A small sound classifier, trained from scratch.
Model: 5.74M parameters, waveform 16khz input, widths [96, 112, 144, 176].
Rows from block 3 of a small sound classifier, named by matrix and row number. Rows with one number belong to one channel. Each number is 500 + 50 x the weight over its row's rms, rounded and kept within 0 to 999. All counts start at 0. Numbers have three digits each. After the name is the row's rms in percent of the matrix's.
After each channel's rows are labels from the 100 clips, of 14848, where the channel reaches its highest value: "responds to" is what is common among them. Only what is clearly more common there than usual is listed. The data: acted Russian speech (Dusha).
# convs0: first width-11 conv (model.blocks.3.convs.0.weight, 112x112x11, each kernel summed), inputs 0-111
# convs1: second width-11 conv (model.blocks.3.convs.1.weight, 112x112x11, transposed, each kernel summed), outputs 0-111

convs0.103 089:433483576443504590521556522443576498487561502539457594504512464441520461394519526443508547528585480431518472459478528488533472567577529497543526574515504556513513435578567559523515571502496527449516516526477541519474584518552497428565467579422467539546598589475464490508505532567418490469488514501404465510474521517397487597633547464575
convs1.103 107:540476546555446462495500468444480410483438426572539549536489437591511502550488480410443477452567526528520475532543455562479481499555452588500517525514485593501450410410545503491507511426466422506541462465399593497550509433504489495476544531473568484526480495451516574472424536592491459565433619569500442539490514527459479395514512511364
responds to: emotion: positive

convs0.67 102:544458497547458524491396493360612482545559516559428491487553456472487582563482580494509514549434517500505426532547558465490546482494452509532403493489493462496614484548498580463515440484518478493503485560566509602409565480466550504589526557451434520407497487445589486534403494553529478540508515443536501508503575494501607404475500538479
convs1.67 109:506393494523491518538565549547477462516574459560413588453542493453500553421485420464547430514479488476515518404516376428483493553627439530611546453443484424479445492512491494432436497488479490595468490509497542461477525517495492483592424469533487495483592395458609529440498480432550429551588465512471491492465514542462456505506475533473
responds to: emotion: positive

convs0.77 093:614522423615470482472490507455490520508516478496495454455522464491487477533558554496447419525504519349591478419486474494475459534520505598629569535463419503475567413524461541564497534475542511485463478400526479545460496579453506436422516494553447465451450455510466487493427489490442532498529465462438520517473504473562657481442560514557
convs1.77 079:427526553509553442510551611493467437457475459503532482513486443615537504490513505609512503558423528520509478481560518548611449428504502598417527450494505521478441605561457490561457562519479505527462520498480505473417437461448492535505519460605543520478542467493487518554441423482594390569497425381578511503466494435457439486495497439465
responds to: emotion: angry; emotion: positive

convs0.11 108:498527517468490497501557524534595453447411505456495503478588474517507471513460429490454458525420487453404566468538507503488396520495454504493423522559535507550472500474513468450402455462525520561502427413499442434487500479466530503513542505524502419516361564406594452502471456519474443475528492475321470419527431508441537484413429440527
convs1.11 095:583541374448661506525517578485507535424587513503433445514406448588477442472478487482468611576536489481550483467524443396589497507537422534557472554465584486438496507497529598478526444495546523520559427505477508478518475461514466571530500441535427565513538454507538489523505503547539515505590586476460499539531526465513523539525488485602
responds to: emotion: angry

convs0.8 089:536487494466481522483442451515520493495537460412523442490411566435479580541549446591647528589478513551497541465480482524589557530480505463523495528515442471537487485421479522512484446490473455458459588431434515373514418515516433503421478442478492545515491507488437625478517525469588471507412528389490417490533528558465384515501498521555
convs1.8 093:491395544504454475519516414591452536500443519473553460414460561385518542532579492435484440501504551458464576570519426473623537436529514502514477508503451574535504453461514476656499579432507520488512557519429470487499490593492439475443536437482480444537483620574481482539487599506533449501510458507550486459494423513476509542540573467461
responds to: emotion: angry

convs0.6 094:516439509492531534449527468406524468525469481574496512536486507558521575539469517437496529576472437574527487563503389502557471427427488459605515451538484482489546479476539525462431532596522422450470539441498438464587499495463482382498484536497511511492516495451430460495535439452556551420460510585516444397539449494440589559444516346549
convs1.6 100:526521471540525552454471533560538440484451466417476467517382483496458580557455492507562495528416475525470480474580462431501601501482545524554459459534539484569466409542530518489483470433568397492439588456456405534454514432430473580553484478627450587431501536445496526576552487484508558440475483503544523456536532533433583570503431472462
responds to: emotion: angry

convs0.58 126:494493457469476438493539578519530496471417498487564395448453447508481398520542510519551609432517443452401377502503405479533548552505518473501417521541561516448568507495522441504353515477466480531503417496476349493485463525508527529537488519461512431564431573538433554502468491453531451511505436471473524417522406493492462451533504437493
convs1.58 114:498451484430585547490476513455533561481461560488592455459479557545523487440500497483439401462492444459472471433419510560529527518517557436447504454470488452476488571532583563458425435522489489569555470515448495620483489453517521544468515477490554414515612474472485459420512476524550528530530632449498458444440411496547582469429413404553
responds to: emotion: positive

convs0.82 096:547540428563427424491437598506526513429483536462562390517549483525577462539518507449556515532507516459460651515497484490470435481470517484518511483456455450517492409500508495565409532450438420467471459572548514562471449468560523524408534560509426535566505462471502499475454468440385495467501417422489459428414413524436499480535415479519
convs1.82 098:530395503505471575512535440469584495446513489476435504505608502509396556479518537510577465474504521531509566450503497532515525446553524618508510438583486560554518582488548507478551556473487570548405414464571459520607487493578477480622455560502497571441586478427485530496528473473508535555563474439564565467496480503461563520510390447486
responds to: emotion: angry; emotion: positive

convs0.107 127:471485481485449508528459553497490450566409551434562415441474514455423542542507547462491523513435546455546541528423419464528458429518488436496527521556525450574572547529560540557476473569455532493491449489463461474472430481529419434456512478514602536521453495481373574474489546486510465525503578487456484313450466471518459494592480396533
convs1.107 097:504508465528470531499480520536423519445390518447511450521542520546522612532540622526434484448471498538419503517391584537558512532528461455484486441464432451485560502539613493425442557550487517496463476447488420475459468540383431536430509561530464517496487488539429515541512458483524396493469447400568413536540445503470543601479438527494
responds to: emotion: angry; emotion: positive

convs0.64 100:527452479504490393572548517552483519507482522490526488528458543452592494490423462544577493575589546600535430577524545568513523496524452473562464424480583494544552492540562480420500478425507462436609521522526479549561483422452457455493496490463442512431511444435503524509551475509562538519468452535413647484404449545503599520583498532495
convs1.64 101:428536521498528494470636618474476577468575366427482585523436481529570527481458453491454450420414510501452477567468525409508549529535467449562580526440480479471467466561556436532534493483576497470547459459489569460457577551380505516421430528530570454530533553465526500478532495540542500487516480530442498441557482444506490472598537500500
responds to: emotion: positive

convs0.13 116:527496546452525587434484547492544474599509397468494488421454515443533455501508555478530484444407437478574578476513540434470521508554532457422446454460461474544572394579477489438463530549604516454443450540518552496544405471438462419469449498527559481466475480456479480445553573543557450501476524429489552469547522497428589417389497487533
convs1.13 113:385502513515528518487546555399505522542478577488604546368497543486496499482416441515510521415506461453461573514498491468516529465427524541559487513515520446440517493451517519428410505511466572429595407435327466507446421493502503447486496500442489513520515496453588479438480423532532471539533554417506548528454443456539511487607486498504
responds to: emotion: positive

convs0.37 092:466546534457401421461541476447436498523470495594496518508406485501565476504455524425500491512473557432517493489528469485478513449491462487466483549493528524577555501431473518530435451496532483547440466452487405522496520471447454525422431515526524576532588487553400453535411561413337476448619500557488552515559423514441552537508545516603
convs1.37 095:475438469566496430588508466512455488459508512529471526484537481527508571399563446483523410461484523476473493487439459562468407489428576588424471545515541493535512569533571466575509477556557503418413566436512531414521492454518488400550495503429440523475552548515537471507499547481525532587567504513456586544458451611426406405424512523513
responds to: emotion: positive

convs0.79 102:481548390498470521501526474447399528463425493512476472440513482566458417473596580556516485399463480474509469474570444515530462464541469431529483503491460489456493473553453391462552531590436581473496485550527435451441503536462428449533534488546454616515469573514563471472468428455479465532494486431485537470515368495425495403381509513511
convs1.79 091:537550447431562567488522591537571514456504412468451505554540503518521456455487460540501556431544487507564475456562564425527407490540500518531465480574403482487470466546439531491583522534557478384473493487426512447400529566453506611505554528565491538476590493448496443512577477527564451341497555490515532493471441497558527508422445512483
responds to: emotion: positive

convs0.100 092:491553555374532540436518516502415453480464455423560472502470474510502545541447452540534528540455532595435557525532492513524465483509578548365468559498468563560452428540510522419579488498441433481486555494487446534505564451598494483515486562457590602557478487469511404409509565458524530448433445460547481569524572460540431513465498570512
convs1.100 104:535476542454412568360442525531415461563525483480532520438532549500496470426502470582526456454444435492456623495575480536533502438547556546536423545488522449468488422534405443519470344480491477413447494487502499569445525476471459492440517438502557493543405455478486529462413523514544509508489401460562460530506565488442447435494504493510
responds to: emotion: angry

convs0.110 121:544505593461449412521500491435391410511492534464474477520525418533525527500483490538536528599554554474512373481464495595464399511478460466513459542420454513493403449461562465544575499469409475550553463509555520573466550576461492459587470462526464538425483463506451379535481463575583458516518426500488510493524537528431434562485515521551
convs1.110 094:514470385544488408545453532552435492453561485545552411591520479507469335470484438464507480551559539616477470448486485472524462423478478496475551506427489445479473458389518451560486473499450573465476478475444431589497527433438492499437401490501520489435500548595487504579514492433574470465525473501428487462446514521474568517543434495547
responds to: emotion: angry

convs0.24 110:506486523483444507452516433518525555553421422513475450556535520551492587475444582541499474562470451469563500496550499520570497458521426480520484412460558443449498569544497607428522459461501433464513537406541376560419475457552491525558525472529480523606404453504488455590567517488610473431443522437438481473510496513446558438479500408469
convs1.24 101:473537595531479564437491564486470480531500566504466520497559457449645470526486519531528486529450465504441589570478430543529463487537541443547510427623551470475520466503498458394571555420531440497495523564446476404438516559485487550492531539556536481563411545400498527510502457525447565519493551573505550540577514567481462572399543431518
responds to: emotion: angry